config.yaml
model: "image FSQ autoencoder"
dataset: "photos of arthropod specimens (BIOSCAN-5M)"
train_examples: 97500
image_size: 48
crop_scale_min: 1
horizontal_flip: true
bottleneck: "fsq"
downsampling_factor: 8
encoder_arch: "vit"
encoder_norm: "layernorm"
encoder_norm_position: "res_post"
encoder_activation: "silu"
encoder_head_dim: 16
encoder_fused_qkv: true
encoder_bias: "all"
encoder_qk_norm: true
encoder_layer_scale_init: 0.1
encoder_parallel_block: false
encoder_moe: "expert_choice"
encoder_num_experts: 16
encoder_moe_every: 1
encoder_expert_mlp_ratio: 0.25
encoder_experts_per_token: 2
encoder_shared_expert: false
encoder_patch_size: [8, 8]
encoder_conv_stem: false
encoder_layers: 12
encoder_width: 192
encoder_positions: "sincos"
encoder_register_tokens: 2
loss: "l1"
latent_channels: 6
decoder_norm: "batchnorm"
decoder_activation: "silu"
decoder_widths: [64, 128, 128, 128]
decoder_blocks_per_level: 2
decoder_block: "basic"
decoder_attention: true
decoder_upsampling: "transposed_conv"
levels: 7
residual_init: "none"
optimizer: "muon"
muon_scale: "match_rms_adamw"
lr: 0.004
momentum: 0.95
nesterov: false
orthogonalizer: "newton_schulz_5"
adamw_lr_other_params: 0.00072
grad_clip: 3.0
steps: 5800
batch_size: 48
epochs: 2.9
lr_schedule: "wsd"
decay_fraction: 0.2
final_lr_fraction: 0.1
warmup_steps: 110
weight_decay: 0.0
adamw_weight_decay_other_params: 0.01
Rows from block 5 of the encoder of a small image FSQ autoencoder, named by matrix and row number. Rows with one number within an expert belong to one neuron, the router's apart. Each number is 500 + 40 x the weight over its row's rms, rounded and kept within 0 to 999. All counts start at 0. Numbers have three digits each. After the name is the row's rms in percent of the matrix's.
Before each expert's rows are labels from the 100 images, of 14976, where the router gives the expert most weight on average: "colour at peak" is the nearest of a few named colours to the mean colour under the peak. Only what is clearly more common there than usual is listed. The data: photos of arthropod specimens (BIOSCAN-5M).
# router: router (encoder.blocks.5.mlp.router.weight, 16x192, trained with AdamW), inputs 0-63
# up: expert up (encoder.blocks.5.mlp.up, 16x48x192), inputs 0-63
# down: expert down (encoder.blocks.5.mlp.down, 16x192x48, transposed), outputs 0-63

# expert 12
colour at peak: white
router.12 093:491515473478552428452571500538471468483430434521458496548579472465443488566528549572495541465548484494525493507465500466486554518501537498472439520550488533445489553452504446483475532533501529
up.0 109:436467521447482452497470462468438506445440537462448517504471455521542483516490439489448550559474502465484498511564515404552507510489527513498537603521545551505572460467499499452425484601508460
down.0 096:443483496476462585486507496519524464498484564470431383468482491505562437538502581509449645590500506463531483498508497561494489483470515471504517488429478532465503469421487442499521455558479508
up.1 104:491494472448476498502453463474463505464468525469497516508498535503483468529468550490450529537516536474478482509480486506527506450503469512378567490477478464511521453493495540517467525530429434
down.1 116:618605535517475473488507467481511467478505525508419482462530512507655502541510544472499525529532462477473489490528455473547480511563533434536501470377512477431549494550485532488482544490519461
up.2 093:445431522452501496539516534419468504497526459552465497495535522481557505517504447468521491536462455541498469530528477446509487578500551504551503588547438450435430481433481514443469523460509478
down.2 107:518505589544505518480504461510557445516421468459455511533449496528469445498499499479562502488485466547513484491470444465505484423549524475505441509493501528539470534492427601550534520463562508
up.3 092:484571498553462502528516485507510477473493527483486550467483504490555534540516506549506475509557503468573557535560511472528452566548539461511525460512505478532473503520439445442495462502395485
down.3 090:460538582491514520521506481598470461525488524445497551506538490504471523500462536498545579443480507516479500509419531479434419455492452489576542506486471519503525445484561495539455517478529531
up.4 091:578583555590590531553546526510533486502519456534516454470516407467492486492506463494476506484504528513456518521517531527560473503452531440530531404465463490573490555491534532479473516471482556
down.4 098:493459498465547544501539456578503446519505494454467518553522516474435506542504489430429501497493419491518519484495455453433487497475488446477486407449508430438442508464475551546523479517457484
up.5 092:633572576638498558538546528536534462479455468541503467467452495491479557508508514508525496472468491515493486503520493524420465481434418505498514425461510459360448553569518472572538508535440467
down.5 099:526497477531499465470497456585434443578512562497571427509587492548485542471501487479497474553554476451491476491483535502474517496503513502490515476505572455530514521477463491534549455491478461
up.6 115:440383409447510458502428516583417440527544525481473462549519523420480460490486516491438467489449488523517458452527478530458479486477469492564435543596539454437513481486478511474540523488563509
down.6 100:486509504506483539504547538470514433489500533502468543543521566517492554503539499513450443509499453534532495496481449465445511564444526444536573583418552541537545524546542514536494456561493506
up.7 101:414444434436459417454549484477516544421508470498513482477436541448513457490446488516583490490513521446537494507488509518509455428495491538514606552508504464460461502443484477504497548497444501
down.7 101:523465555484498514496486507530545479511502572479517492492479462486462512602510439471500484464535488498496450464532440534665466512459546496515561446454485438456466510488559530522497471533494489
up.8 111:522502430561503466507452525540593559479477498495499593471485495457486438590520521496419433529442487487483485473459506544500548482502493529557493488514534435522529471516559547519540487445503458
down.8 110:480459455493439480504494496444480471490504457509536500419502510486449565485532571533536547450496461508520555542511502510487449494429438545491503509535614564531548504525548465464548529499476507
up.9 092:536522545495459498509515481516533489547438467488545442494456553503450524504530492547485538509476468357474529534534505542539581521508517522506580466511483448527504506580582411445488454428418510
down.9 118:512514535511482484554444509487508538512500416516508508443569483491512512500496494382583495477559590499539504475491464532494571506471473504437486517509529460454504544496484565578513508498548450

# expert 3
colour at peak: white
router.3 124:425474507443458498518518533506528542544528616423519493550527497519513564428481518565506476489524524517569492532433467520507439470540576548502487532518469474472409471472466477459478516534522496
up.0 091:568502490522474509487481530481536551523486489461511453442472468499499514483515493477538483500437475592497496454523501465425541515512525482442487588455556519405507563523464513503478479493572496
down.0 090:534570538509496461517527451462422509526510480554493519540552543510600517494487391535491527526486444435494510586450489479426532466564471572538533500562464504552502545570454529451516490473515463
up.1 100:517554451628516523408516489486396541530542485484491486481545481528526506434462548475468563538504538541478492452481448426421580486473545483429475434435559573576519523497426543515477530452462449
down.1 113:481578449555472487484587433432479538493492466488519507483530511538558525479512485538471510551523531488518440508447498488431499471495510523390511510397548492560491546415512522483514527424485545
up.2 100:547552480528442442516455505520459528579524510482503468493518538536468520512491463510469495558531538473527506495519498496478486514504483410441535489550506532446523555545495496479510527435495519
down.2 100:465476499488585457487471588529602544471503524508533512426490453403508493467510530491508465432510480492505483555532539509461477452468515482551470436518435547463505482551498499467491501522515469
up.3 104:557454471533413474493517504501516492477447443492449381524512479529498493471509544562455532533508534526539487523481478478514548524523459510446513458502514533480467444414390541526511448540463528
down.3 089:477500526497527473522473566559488562498531483433538566482455418466492524454493486451507549455518446548477486468493461602526428516446548509505553532520457617531522434466460497528476500517497472
up.4 117:502457450506524560496545565507515555504545613497560508457498545505562536446532513533499439500446456459513480510493464481454523493519534437559486522533503435445415504406488481399473530507521513
down.4 111:541466536590482543455501498511425432490520448520474526573506507497403470482500481428500547497509574547471545489501485482473590505486441484388446520477593448477564469489454520554531485537520454
up.5 096:443449458428479497512519516512558531484482445531548509474485481523619530465506516485508506483486497491509450476494523564518468521550451522592561578540442509564553464477554526475460494534449500
down.5 101:547562506524477479498553406525552526469454497495464476483452505515493525489528556602544564594498495498480507480524440519422470484512561611546532515534556474534536480463413513493504465550450425
up.6 095:493479470502444487408464459454468430524509486461500536487516547459561564496516485511429510535529485504482466475433475497458532497416515451393495480483543538469487463519364533475565466467458552
down.6 122:527523485454410502509518581490502545469524509519452522466481478427496488448527594564502477466550482477578562523586502497481480505452496542479486493478487528489546457513400558539551452511503476
up.7 091:508412448496483474501482468547529480514492582488463503442436496448441484514548495591418518503527527461540524548512509552565501478509503490552486498584420505523564525524513438450457486585510482
down.7 091:463526511381518517504497535464515473510498466520469547493557510515439486520518535498475483383509458567546446471441478483480524504453576563461473552479467495429516459533454585562518480513554555
up.8 100:509499496588492512450490505503418581467545522509487487495521531479395453478530459483536496455486539488466487453423482499508551485449500452484492532563556476548475515498545496495482513487561468
down.8 108:459500458516473534499470536489571592555519517414506540473446469511452551532540479511506529441464467543518538501534470494484529566464488555471569503559540468576546480536460499523522503511465512
up.9 109:513519551573528537456516463488508443515513471557388438538520461494444402527501567450458450484441532526512535570540522448460478540470451459476502504542524517554565599518513540547519482535520532
down.9 111:459474441463495473518550509460483532511525524509515553498580523545499589462472448534554528530496460470493502421492435560491572520515535568540501551463568465423478515551520562537518453543460451

# expert 8
colour at peak: white
router.8 084:399407544440517545562474502490529499514471564454464515490498565480523496576476461512534544500543490516560492533470553552476512516518513488492434454566416418500479436546457442558442473497537452
up.0 100:597584559495542533551480531492487501506541539455495494493517531557542450449474526471482517477468410393550543552512492464447519508510544471457537479478460526462470495460541515473501475470464565
down.0 117:556501477455526414463466441429421472498549483501536451420531523531519503578542563491536506434506456454505472532515540495524552531514525559472425446499480501474505549559568523473514517473545571
up.1 090:385407409469540524495503482513472444528539480560506492513507451500527491527451431448530526508478469385448480518502472492467455471527525482503580558479422440463463486534577474490518441524487479
down.1 094:506494478547537537528547564435483581529566556441541522511460564527497497464557556530468489472453426507490412556513473498525530470503512617455547542515470523449477409502418460454541460489510532
up.2 105:443513518589518499482494536503528490529566481485466475564490564529579471445455401545505510521491544485568502543449507473506569488540469530480501445405523465540455460469460527539543430487507504
down.2 103:456501472470495500556534552530476512484521397537515493505538447507448522494478461530462462481534551551498471479486501411539471522501471532586534523432460536498460514458518519517564489455497577
up.3 098:488514512505572572478526592480514458442531456507492483438537417535568487471483545486479501504489475580506530466551489481501526542462526506439498573402464532512482463505486540546479527522508530
down.3 105:521486570459498499527533480513524500519485489436500571507521558477432485479504530492475545510499492464479504484463490490458449465539422475563502462408461454497438489527501479496601486476486526
up.4 086:532491514534526486537545474555504467507618478528531490567521482462495530480495443528570484429494494458559460523463506520431454442450568509519465514579546467408497488509542495540526527571592502
down.4 089:529483450519485476491532558511461537515558432553463499526554515510502521501484486504469497548479556436452441513506519491564527480527538547438492554507473457416492458465547499515469493523516461
up.5 097:490501546438561559486494575488496585517541506503525460535482464509430458538510490483530554499441501500486521482496507527531500458498485484544519557447452588501480467601467495517509507473500540
down.5 090:614478564499458493533473444452523490528489499555550520457541574497517492493532540454524516491482499467520489445531493532483525431541475463494522463555469552528468475444499504557488484431492519
up.6 101:451469420500521461502507472512488590490485462521504519531508420501577499454478496479492510499541523448540530492496502509463502407495517534466543504535485481539480497519503514558577507491448474
down.6 088:510489568528542519488476489477517492551510527448519524400501530500408517497446568508531506477492439505458479493475563507522464467441525526519488464441453562506481424593523556515433486473499542
up.7 107:459438508544466403470482516496445472533502481470575469528526529543567520480478527491535461514510498528478539492440428477504467562527469500543422622612536483508505398474472549502506495492513554
down.7 096:446493504505496525506472504494534508437435558490425489531405446384429480493559556498522553519512452563525568507475509443480504457448468551441515482462488462534518507452459569488489508509506502
up.8 103:423503537486441514471539457476463497534437447507502431506571571507452518502466499536503503500496512521498494501433515511503414468519453591449513460484465531390491472520447449502509496509421495
down.8 114:560597531624539537501520550483461530492481452515512433460527561512552499503493523548525488514486441440475422476435492516450490556506524561549493469468520498435522499582506478488538487471509525
up.9 111:418530542588567508494521514513490514458518515551498484511498514474612502537468467513533506511465508424469514500548540493563462461484420507486526368384388488496518517524534439474482541534444466
down.9 111:436507546487537522515498472511409493456451467457520519493485477486470486479519508505464557468542515498535493477443526412426430529506452409518464493467549520603530525467513477523481522459542535

# expert 14
colour at peak: brown
router.14 112:531530451530519506555486491478479471574543485484510510470466487514540438448517450460456485488490506571470526441498465513546505486438510521471526531513533523591442507513492543509436430486419512
up.0 112:541529514527511532476541535476482482498507444579469508573500470485465456533467513496519568543505543393481559519537539376540592520456482475429507489431562463454560501553431503529523495529488456
down.0 116:550564504529498534542502473515500540553498501461534480478483547550465555466463494564545473556533510500525458453451490534511496519527494514590539495447494472469488479542397511524463514489540515
up.1 113:476524570495541525537492536429550536514498437493533487561544469535500447515539465447484557448497506472488505499533505497596515482515475529481563473429413554503533542573518502532457508522479489
down.1 105:499526514488503514468438477439511479503514519530519428442433525499426532538504489501580552570483576477464515532574445500556564597527457495474570520470509441463499525516453507485519497485490506
up.2 088:478412385528466503502483479440514449520543509511482508517513521460565467506520558453452467440486502444533528518527493501558540442486435535543511561478548444576483508422549503437536519518427504
down.2 096:499452491508514481521512511506517523447516452508495508536479501466448482478501507525431497421484430499524540540451512530559431429538438541502452520513461545575562453497512488505472529551493473
up.3 118:464452512444449489504475431455493556540524519444528489439472483511582521468487508505512484449513480568485452486487498576496457449521484490576493557481436537551431464463508511489463534445491550
down.3 118:507515529468514512551487417494519511514523484463539482471496529539607520469482533549540448473533448497529451561442510516504435471526529485557471478447467498501484436508404503508479530499515533
up.4 114:459446447467516513448524490452508467467529488527474462524484501442485485507523555454418538433459474553455524496548502497525502432466462506496466566472466528545531490440475467492483449510431521
down.4 123:519502475526500514521491586535603488472522481520529494525483485443488493458495507558492461415496391475532468608525533508581518429492457582557502484517497560511520542518537452532492488533510534
up.5 098:580544373567465488490508486489447518521545556488490525542510490553421503517521480491535436528551542494514577512526508502558548508510502492455499461537627491531509550494544546506507481515430484
down.5 108:477554620575589501504514516526494583524477441451414425453474448449399482508506461544488551459486490512489488498526509490477473419468487558471487453442496527540541461495479551566493474548489478
up.6 091:492483494502477524512513481468562552512482508467481477507520470535404510508487510543493505499492525484514447438516473562484523519456478540516537529523505505428485498500473455535456489515493445
down.6 100:543526457483505500521473560500492534517526478567515598540517424507423512490531454565437539456491508479530526518601434520610587578517511564583486511532532471514543458460563502481503473543501457
up.7 059:516484530452498488547465527456457579425533473557523494528526463534512479590534437507533488449496546429480391513549472549555536553490545504515505538507483490448521585418536547462476575452575492
down.7 072:494509449493471533460517560512516454486537506477517481554467478469478540487499508487502502488496429466564509565496581469413500531538418478536578572468537616469483544506568455435518476498480561
up.8 114:545601504499504498522533532478487488464498438495525478500514510572484463463491420495496544487538458453529496447451484503492488469498497497481514580482503552489503549508418501527507504552531492
down.8 098:525500439549507480543516537548478467543486471510519510556500557508377541454476461510463449582515568472536545490498476493606546545496474499481571467458521443457548492544451508527532498506527485
up.9 102:475467529411494545518498517489516571501477468496520437500528464485497496475508580447552471461404412509523508492496503515561460565515493510540492504486435479516549433542599475450487562511520454
down.9 078:470461517434423481535472438462486530493486567468479465391491491478594510494470533550541579567549569526501437534522505503504484497505473518495522500511505565453457473456603514485479524472519522

# expert 5
colour at peak: white
router.5 090:487485495536560533483445503508527529431487462521463508476447531451540534476534519469535549452524462467469577485534485453459442470495503516508525459476496575496486448564552426532506582537549485
up.0 100:483458495456470502493492466477510517421461486478457459464462493478574500439472562483572579547476535495495533479487526422489501483489539522534430665530467551510519543537479533536474507539568510
down.0 093:506438454457408529487478498417485474515446586496520451485509535526571504559510475442501568485527474442514550555496467518467505487505483422486475482536553557571487477404524546493455464548477566
up.1 090:435508449466507441533467491485521561445451471414540479467533573533561505464521519539495563537549441473603520515511491477508463451547476540452517447525429558438453512463528442505513565547481527
down.1 095:531505525491537549522465564475437509498550558441519446506454530491544480507462511525580471484481517505485533407475503511504500492531588556601461491440497476506496421517488507484455548460516532
up.2 103:477522450521519534517500476519495495471453454399470540493459514492489476385449468493624532541521591426511520526505450450510527515507506485462553453442455479539530446496467517578485461565484487
down.2 102:505498491491485534510493519560540527531496485515487461486447523541508460563516501491570507579483592486491529488505481494552584516467506450447529466529455447482491484491554538461416466557518468
up.3 102:562545473501455496435513468486450444496404543460498460432486427545467516527538575487447501567438482465466464474507419461448581535505499545423469495562536479416514501456514512529476430454461486
down.3 111:516479466576447536490523448448524467478522534462488432486471515526581448507505486421477485527497474429478510477513483517472484492509484441531469398443570492473483549497522466495494476486494504
up.4 089:490531447517463424476468470565487538500470495443546551537532523521527475473469467505521443518560505399591563535425548498494517510530481531494427503575473468525503518549467406472508530493525458
down.4 093:509434534483505555562487477454495553540534506535498543523548486492536464493527420500570504441507539482473444497538522478546502506506539506623575544514572470503494475463591541454443494542528450
up.5 109:418451507423501399509535456502533536503492509459506450543517453575516492500499460496499513498490508440535502555550497541529533488569483440432480541485469525502542470481592428510502435572521478
down.5 105:512509486487488461518512557482525546522547461529507551441483422543511492470559528492541424477460479510485435500501418548465558548458516543480460526542499520568509474545493515581485540513530497
up.6 101:470455503447541500585406473558482486438473463444441497458456477498507507437491469487484484480514467432574520475512522461502529519424521484486565520532487475508466480510511494485482528516565504
down.6 100:536502486476485447498501475491517590485461557489503504446530509463580530498482587516549488529506536464507518471511527456587513527443495502598534533540572558514490479460573498498545526509434463
up.7 111:589543504480514563495492430539509455517483480483450525481484544523414463513468566474500543541558521477416548508442509484489462502520487478445519508487560416565546483507482510549458551509551475
down.7 103:553459467520428566508523526508523458497455535573442502517464574508598539475561536518466478550521464494554503493561496550456593540485519530522521570499523433432483500548479532502490430496494437
up.8 126:617576624511526508532528468480527424490444451505493494563564545527516523472449457515498543518522506428547487519499472443435504521526528519484544468494515417523563526542477503509430498571525446
down.8 123:480482483474441512476542566481519495507498469544526568528532477493487516452545497514463487544504535411503458506474434569589543534468517544354507575527565452455571456503450508478467446541510469
up.9 119:578568469530544499514484475520503482512471488483487517474490539573487508482507471447433437531510481544556565502533479478554568560565522418468504498506485539517480533565501555476501463482460516
down.9 121:517522522433529440546513511434549516465560456515502523515501503467472502524488443500450465432508477503493450464552452495512487507560508469654503465467445459532536501556459546471500529482519484

# expert 1
colour at peak: white
router.1 083:455486522484454448502482463560437459423478463495483454502481551444469506585483500590489537535511496453529477527478543471511521555514507566561472505570482476433534564496516502450452562505537398
up.0 101:490526532518607527498460486454496569498468498454498510452489481468540449469439515488559521474480405488488468512461501493471498490532473501503481495444492609580529475551560520540550558452527530
down.0 115:504468510410519519465471417518546562505514583480480479515477498490499486530513598469519571528495579509497590449534526489540518554516468441498517528414544470494505504481486480508466463569460482
up.1 101:422475502463515418481410469488434546440454479499503527550504493453584491532449461536521524498495517499480492509488478485486547471505430505535471429471401506571495460474451506453519579505464462
down.1 112:511537575454544462469483446465483539487485477491453523467429444442487477474573519514499577464484453524485536481535483480541505524526504478570456487436531558622520492511609484534496535479507522
up.2 102:542541457558538492478495526513419478444526518564462497524536497517560434538506470484426494474546530450486467453524483482506549514469497529458430410500587379510527546459434544529508423505520483
down.2 106:493504475456584412478430421537486474490544500477471527464502483516418521549486440423448554531460458469483551433504515482470491511483519477463500481388490538536542521538587547528519511492480507
up.3 131:632528518466455491532465519533470518479514579478512486444503488518515541553508517522469510526428481456530495480564498539504510487473485505486533536537495531488478503501601548445436545441478455
down.3 115:511496503434547455554543527531482535518564481546514535478467484504469464501520471576518492408472487435515446471529540497478508482530551464452457551492435468508425467488525518487538497498509557
up.4 100:479509465508401538471509424545448478536433513475471431516559540518502505494491475506518454542574482502551455576462446500448442557591546436473524511523470518489486544514449468509578467481514498
down.4 104:518490537496474465496467488491502506566503447492531477418455494539562529500504534515577445513485526493498531455476537516575499557516534465589491471509522586532443523594498441485452519405468523
up.5 081:468526405585537461523553473540517500497443443532518499518513503533365471461519470457470569472489449419473432473475481477453447467511503498397502527475604545503476521504480464539534426552401514
down.5 102:430446436481534464473489434539518473539454546505476533429401519544647493495460538502431545512523487523454534541528473541550470529441465440468517461458557471501482534522420541511486493463475528
up.6 106:535557481505470398453486506450531629497512466463510490461498462503496515506519469513547514463548505488463490494498475510542469473532509532564524461574543584580512525583516473571487519461487511
down.6 089:457544472428479449534479516487471574516489503508552615511501479458620525493534513446489531420464501517471507471544513466562498471478510581448519521494513544526580554483534499480514522507506496
up.7 090:500571444464513557528525527502587565486518458485486438474527467538476433494487552486558508509517493507516456495446494538505443517507486535566488514515447485583531494550533540493507564410513489
down.7 088:505507452416472531495483491524483533526460451563485577546485447449554502557584526488463442400465513477508547530541521498471557510451469557460535536572505530582509483493507503462528492441512497
up.8 096:511460451498487503553562562519501420530508558516486492586480522520503497515495482458565465543496498456560434502575501427508561479511490477486442456482497406487473466532549570500468430512506512
down.8 113:478565479486495532497488467430540568507480500524458485557474508490415486462582550520486479470484456495469469552537469549483515526485495502496505560546565498480545512483506461509558440469487541
up.9 093:528506560610557512518535491527510480537450474454515505512504520454545533518535538523447484518487518535416441460491520518492449469432479435527482428500536479604523513447396471488541525526480490
down.9 112:512515517522568512536494502582514470542495547511503534443476423514333516512460543485443503497531453447494486561484420476419513523466472483460453458490494491451530547471482579480562517475529524

# expert 6
colour at peak: pink
router.6 100:517549534469518437456491509471460515490540435461537567459553525490538530433477456548527455442443498407561515514552576479523459447537523437520524478518544572577506560504465474497477562436511571
up.0 102:591560534570624507475524548493433519528553526593508469450525452573512477473485482507500503535487494494391509446511485480468563533435567519470452466433484490446439429521484502515461470468439434
down.0 096:504461500407560537487560524410542538475504515460508575474464411512419528509522511402506494442472503426455503523554474506499483476489541516617535517480551536555513474376573513504541523520473501
up.1 110:498522461558443575447491501433430435476475498512495443523495526520491506523520473499528516577512538526468508439447507528481476548516518488428582560562540499525500516485583478459492497543475534
down.1 110:485493475498415493467506414538447433536408453475470492460518532508624486483475565539468496515551547511501506463435491436560509491527455512463479516530546479566573523496379474562494527495466510
up.2 096:471509479417481489493515499525587476500491562466487510526474462506451480607516501493459447476527487541553524501525524492617450465540496459539486509536477507458454555450503437487499504520448535
down.2 096:504505526458521559515577522520479532490531516544463448501483430449491529436546504492469406505500492513506452551509500552476493445459554456523483494562563547568474482536540492518490461541483474
up.3 109:452433474430541440553445483482459518609539489525553469461476565542425502522478536478485558513493509444443507522523500543479462474487494395430561508550497400530514501559464527458453489454483483
down.3 106:471524540528502515447450447482442515482519531512509480558524515513479488532441483445482477499471533486451521493469482606510492464556514542392503527567477486451516428464461486416496457615517434
up.4 101:453474483452491451516456485484536550462482468457539491549541500566520514514479545469490490462478460484561511481494530411587433419517406482419543546518464512506519479569471457477427546541406488
down.4 098:515571583489479503516511537504474533478519526526545519463440334468496563500543594526492500435491445561526451475533549512538497501472539429553462454478496567519503556553605478495484577511541517
up.5 104:421437441463522508436434473469415479467464505515472513472489460505485506460491477545539447525439592543501386446487423531554517562529534536536535568567527510527527438543475528485541523520459487
down.5 114:569495511526592517518471545529529475523428552440496503450527522476526451510491517426488483506508421479505507464491471467507537488460482569353534504559471476432489474503534535478554503423472519
up.6 104:448435467478485434518496485492524597515589505490515511489548449494532535481552564498411475446493499523497546471531545518478483469557543438481516532494456557601504483524559456493513519499534530
down.6 084:561498507467464491554453519527472484536483492459545520454552526505533563442485394480506502458495454438550422555495470527432510532509483407501594574541487521541506520517524472495459450511507510
up.7 089:577526441515509523605499506527496469490495460462496464447500512520571527528432550484490531503544508472507585541562523484521458449470427477548506500471487582598446520527453479562526479462487517
down.7 106:543510422459554538545541521537502598514503430520472531483524535415489498475499555547464441521522453467477502494381551438492513506503499475482463586496496500496565487498558436544520453524454515
up.8 104:463498410536423425461504484439427475483524525489483462472516525507504504518512543528481517517523496497529509498471503529489482536479455560409545421467535503410486488512487539512530478522412535
down.8 112:465535483581463508427523438462561514482467510484498501487479531503409486481505533506489542516534551502493469432436513493451572392468546511515490451434513493497446517523437537497579498424537494
up.9 108:548567534541527549552492530495536507514491514523510504485501528518460511515485567432473489510477469477460537507502501432472488544453497515478567481506563479524492518509466556543459492437470523
down.9 108:510456469484461396529478486507575479500493461432468591453489450502442553518498470353476517538494533484503411420521461512473464526472449494433508510490497425470498528571517519496504534487489453

# expert 13
colour at peak: white
router.13 098:613579506510517506552436480556460594542479460517455543415523420529482477484481535521534550478530504446524487508516519485521500473526473437515520494504444566573572552543566478513518515532487437
up.0 106:517471442558575535525494480488546581481505529507518606494478436532561554511460449490476513525507529399497514500575567525523436509401520476581490490530510514560518520526598511522469487533499517
down.0 096:473494440469478560474538539471522500503496508499491514478525466530326475490547536579505504546467486527485495530481492513488513502449572607488496517493558511508498486493613492515532493510500496
up.1 106:515456433433535503587587527501550527502498495529473503575517446532473529455545397534485557540486511511512483509493579488463486579516522462451532543493541507539498537456516452518453427513541466
down.1 102:580564461576473505538488539470502477498530501537526485564489410541432516425502556563573479505535523484547528563493530539529520514505495418519481553570507470588518536551539483463489477564481528
up.2 101:440460505442446483444537479489497491509513490482617476496523580503482452526480451514509550552556528488514496543496483498489502532565497573475506540468499517441488499515518493551505388529445502
down.2 096:511455482481392497476513520510503518528479534528481439412504485461496461425495541479460532469515470508529505554445416474539449546489529564507455477560478578493503474559468487550486552535480568
up.3 109:476493456570557500490447462473502529425484507467506505514465488584508543536461577497445515534505485426491517465488476429460519475466534433562469558543592471557570512494582516480405482524501460
down.3 093:554513534553533529496514534511498466482478485525480538536514413446556483494524572545432547494530461513503467473509482540539533523469510561461439508481497502501553487506413522492496489563526470
up.4 123:588491430477470489529386443529442589515485503444531488393464496419559503475465484477485530492510447558509565510474502497502453506495454495481529540582537576529492452492517490464462529428461541
down.4 111:567518472468491477523482558549530508527530503521512526506484490525346501488515437464454461484464503446482473529515486478551506484507568511603561569578518484465531471552503512502487476483462511
up.5 105:472460499485509540480518546513514412473458537536443462528464496490616457495464484499456494526455553451431518507493453473489535486461471480482520537535505478456442486442521538505487512488487508
down.5 109:523492440465544516440416480519484492498491523439581540492481472525385504552490494449514486519571473513534597477523509476496482568579561496511552587488495441494418514466495552496510517443493465
up.6 108:527517569522471464465497490440511469433488506481536544486465564519485533542490547535518556509502542487429474511505525502487532411494436507504533466520483485489547505528591533525486562490486566
down.6 099:506494551484491534520531501544510445513503515473526513475443556525476555474493430501618510549528572475500441497525538530529513523512547546606516554473460467480443486524466499489451495448505548
up.7 101:504518464513514450421452484512456448553454541436447458492496540495501481531473440505491426486553532500554486519486478496554560480542488473496526447520447517501474475521417483460508500453469483
down.7 094:529519535479469573505451465435448560484534487513533480517521516487453456484446513536548521459533474575496546445479486456458505480551512424595595466495519579525487457555540560478500561516540510
up.8 114:514465484469453551462472428510492499478459420508469428496493525474513454472480560488431563490503450466449543485481496482475535464487485534484554625491449602537571483513476520482507516490547488
down.8 102:587565469516497506529437562551420507526450553543508522420486513521493519520534525422497449457524490485492546541507510515536502580509505437491474440526492542582484512547517508505454490459485478
up.9 101:512500454461530478501515460496618523523456485514486504408471539523568498463496563536463544494487488485446447493550476547490524485582507551578597441493465496473524518568480496570490490523473505
down.9 097:507492469502536539524526562497490542527467393522485416541507403519410454458504480578504527483474504494463543476532531497476506489464505447549473462480516477605489551476466537576556530521550472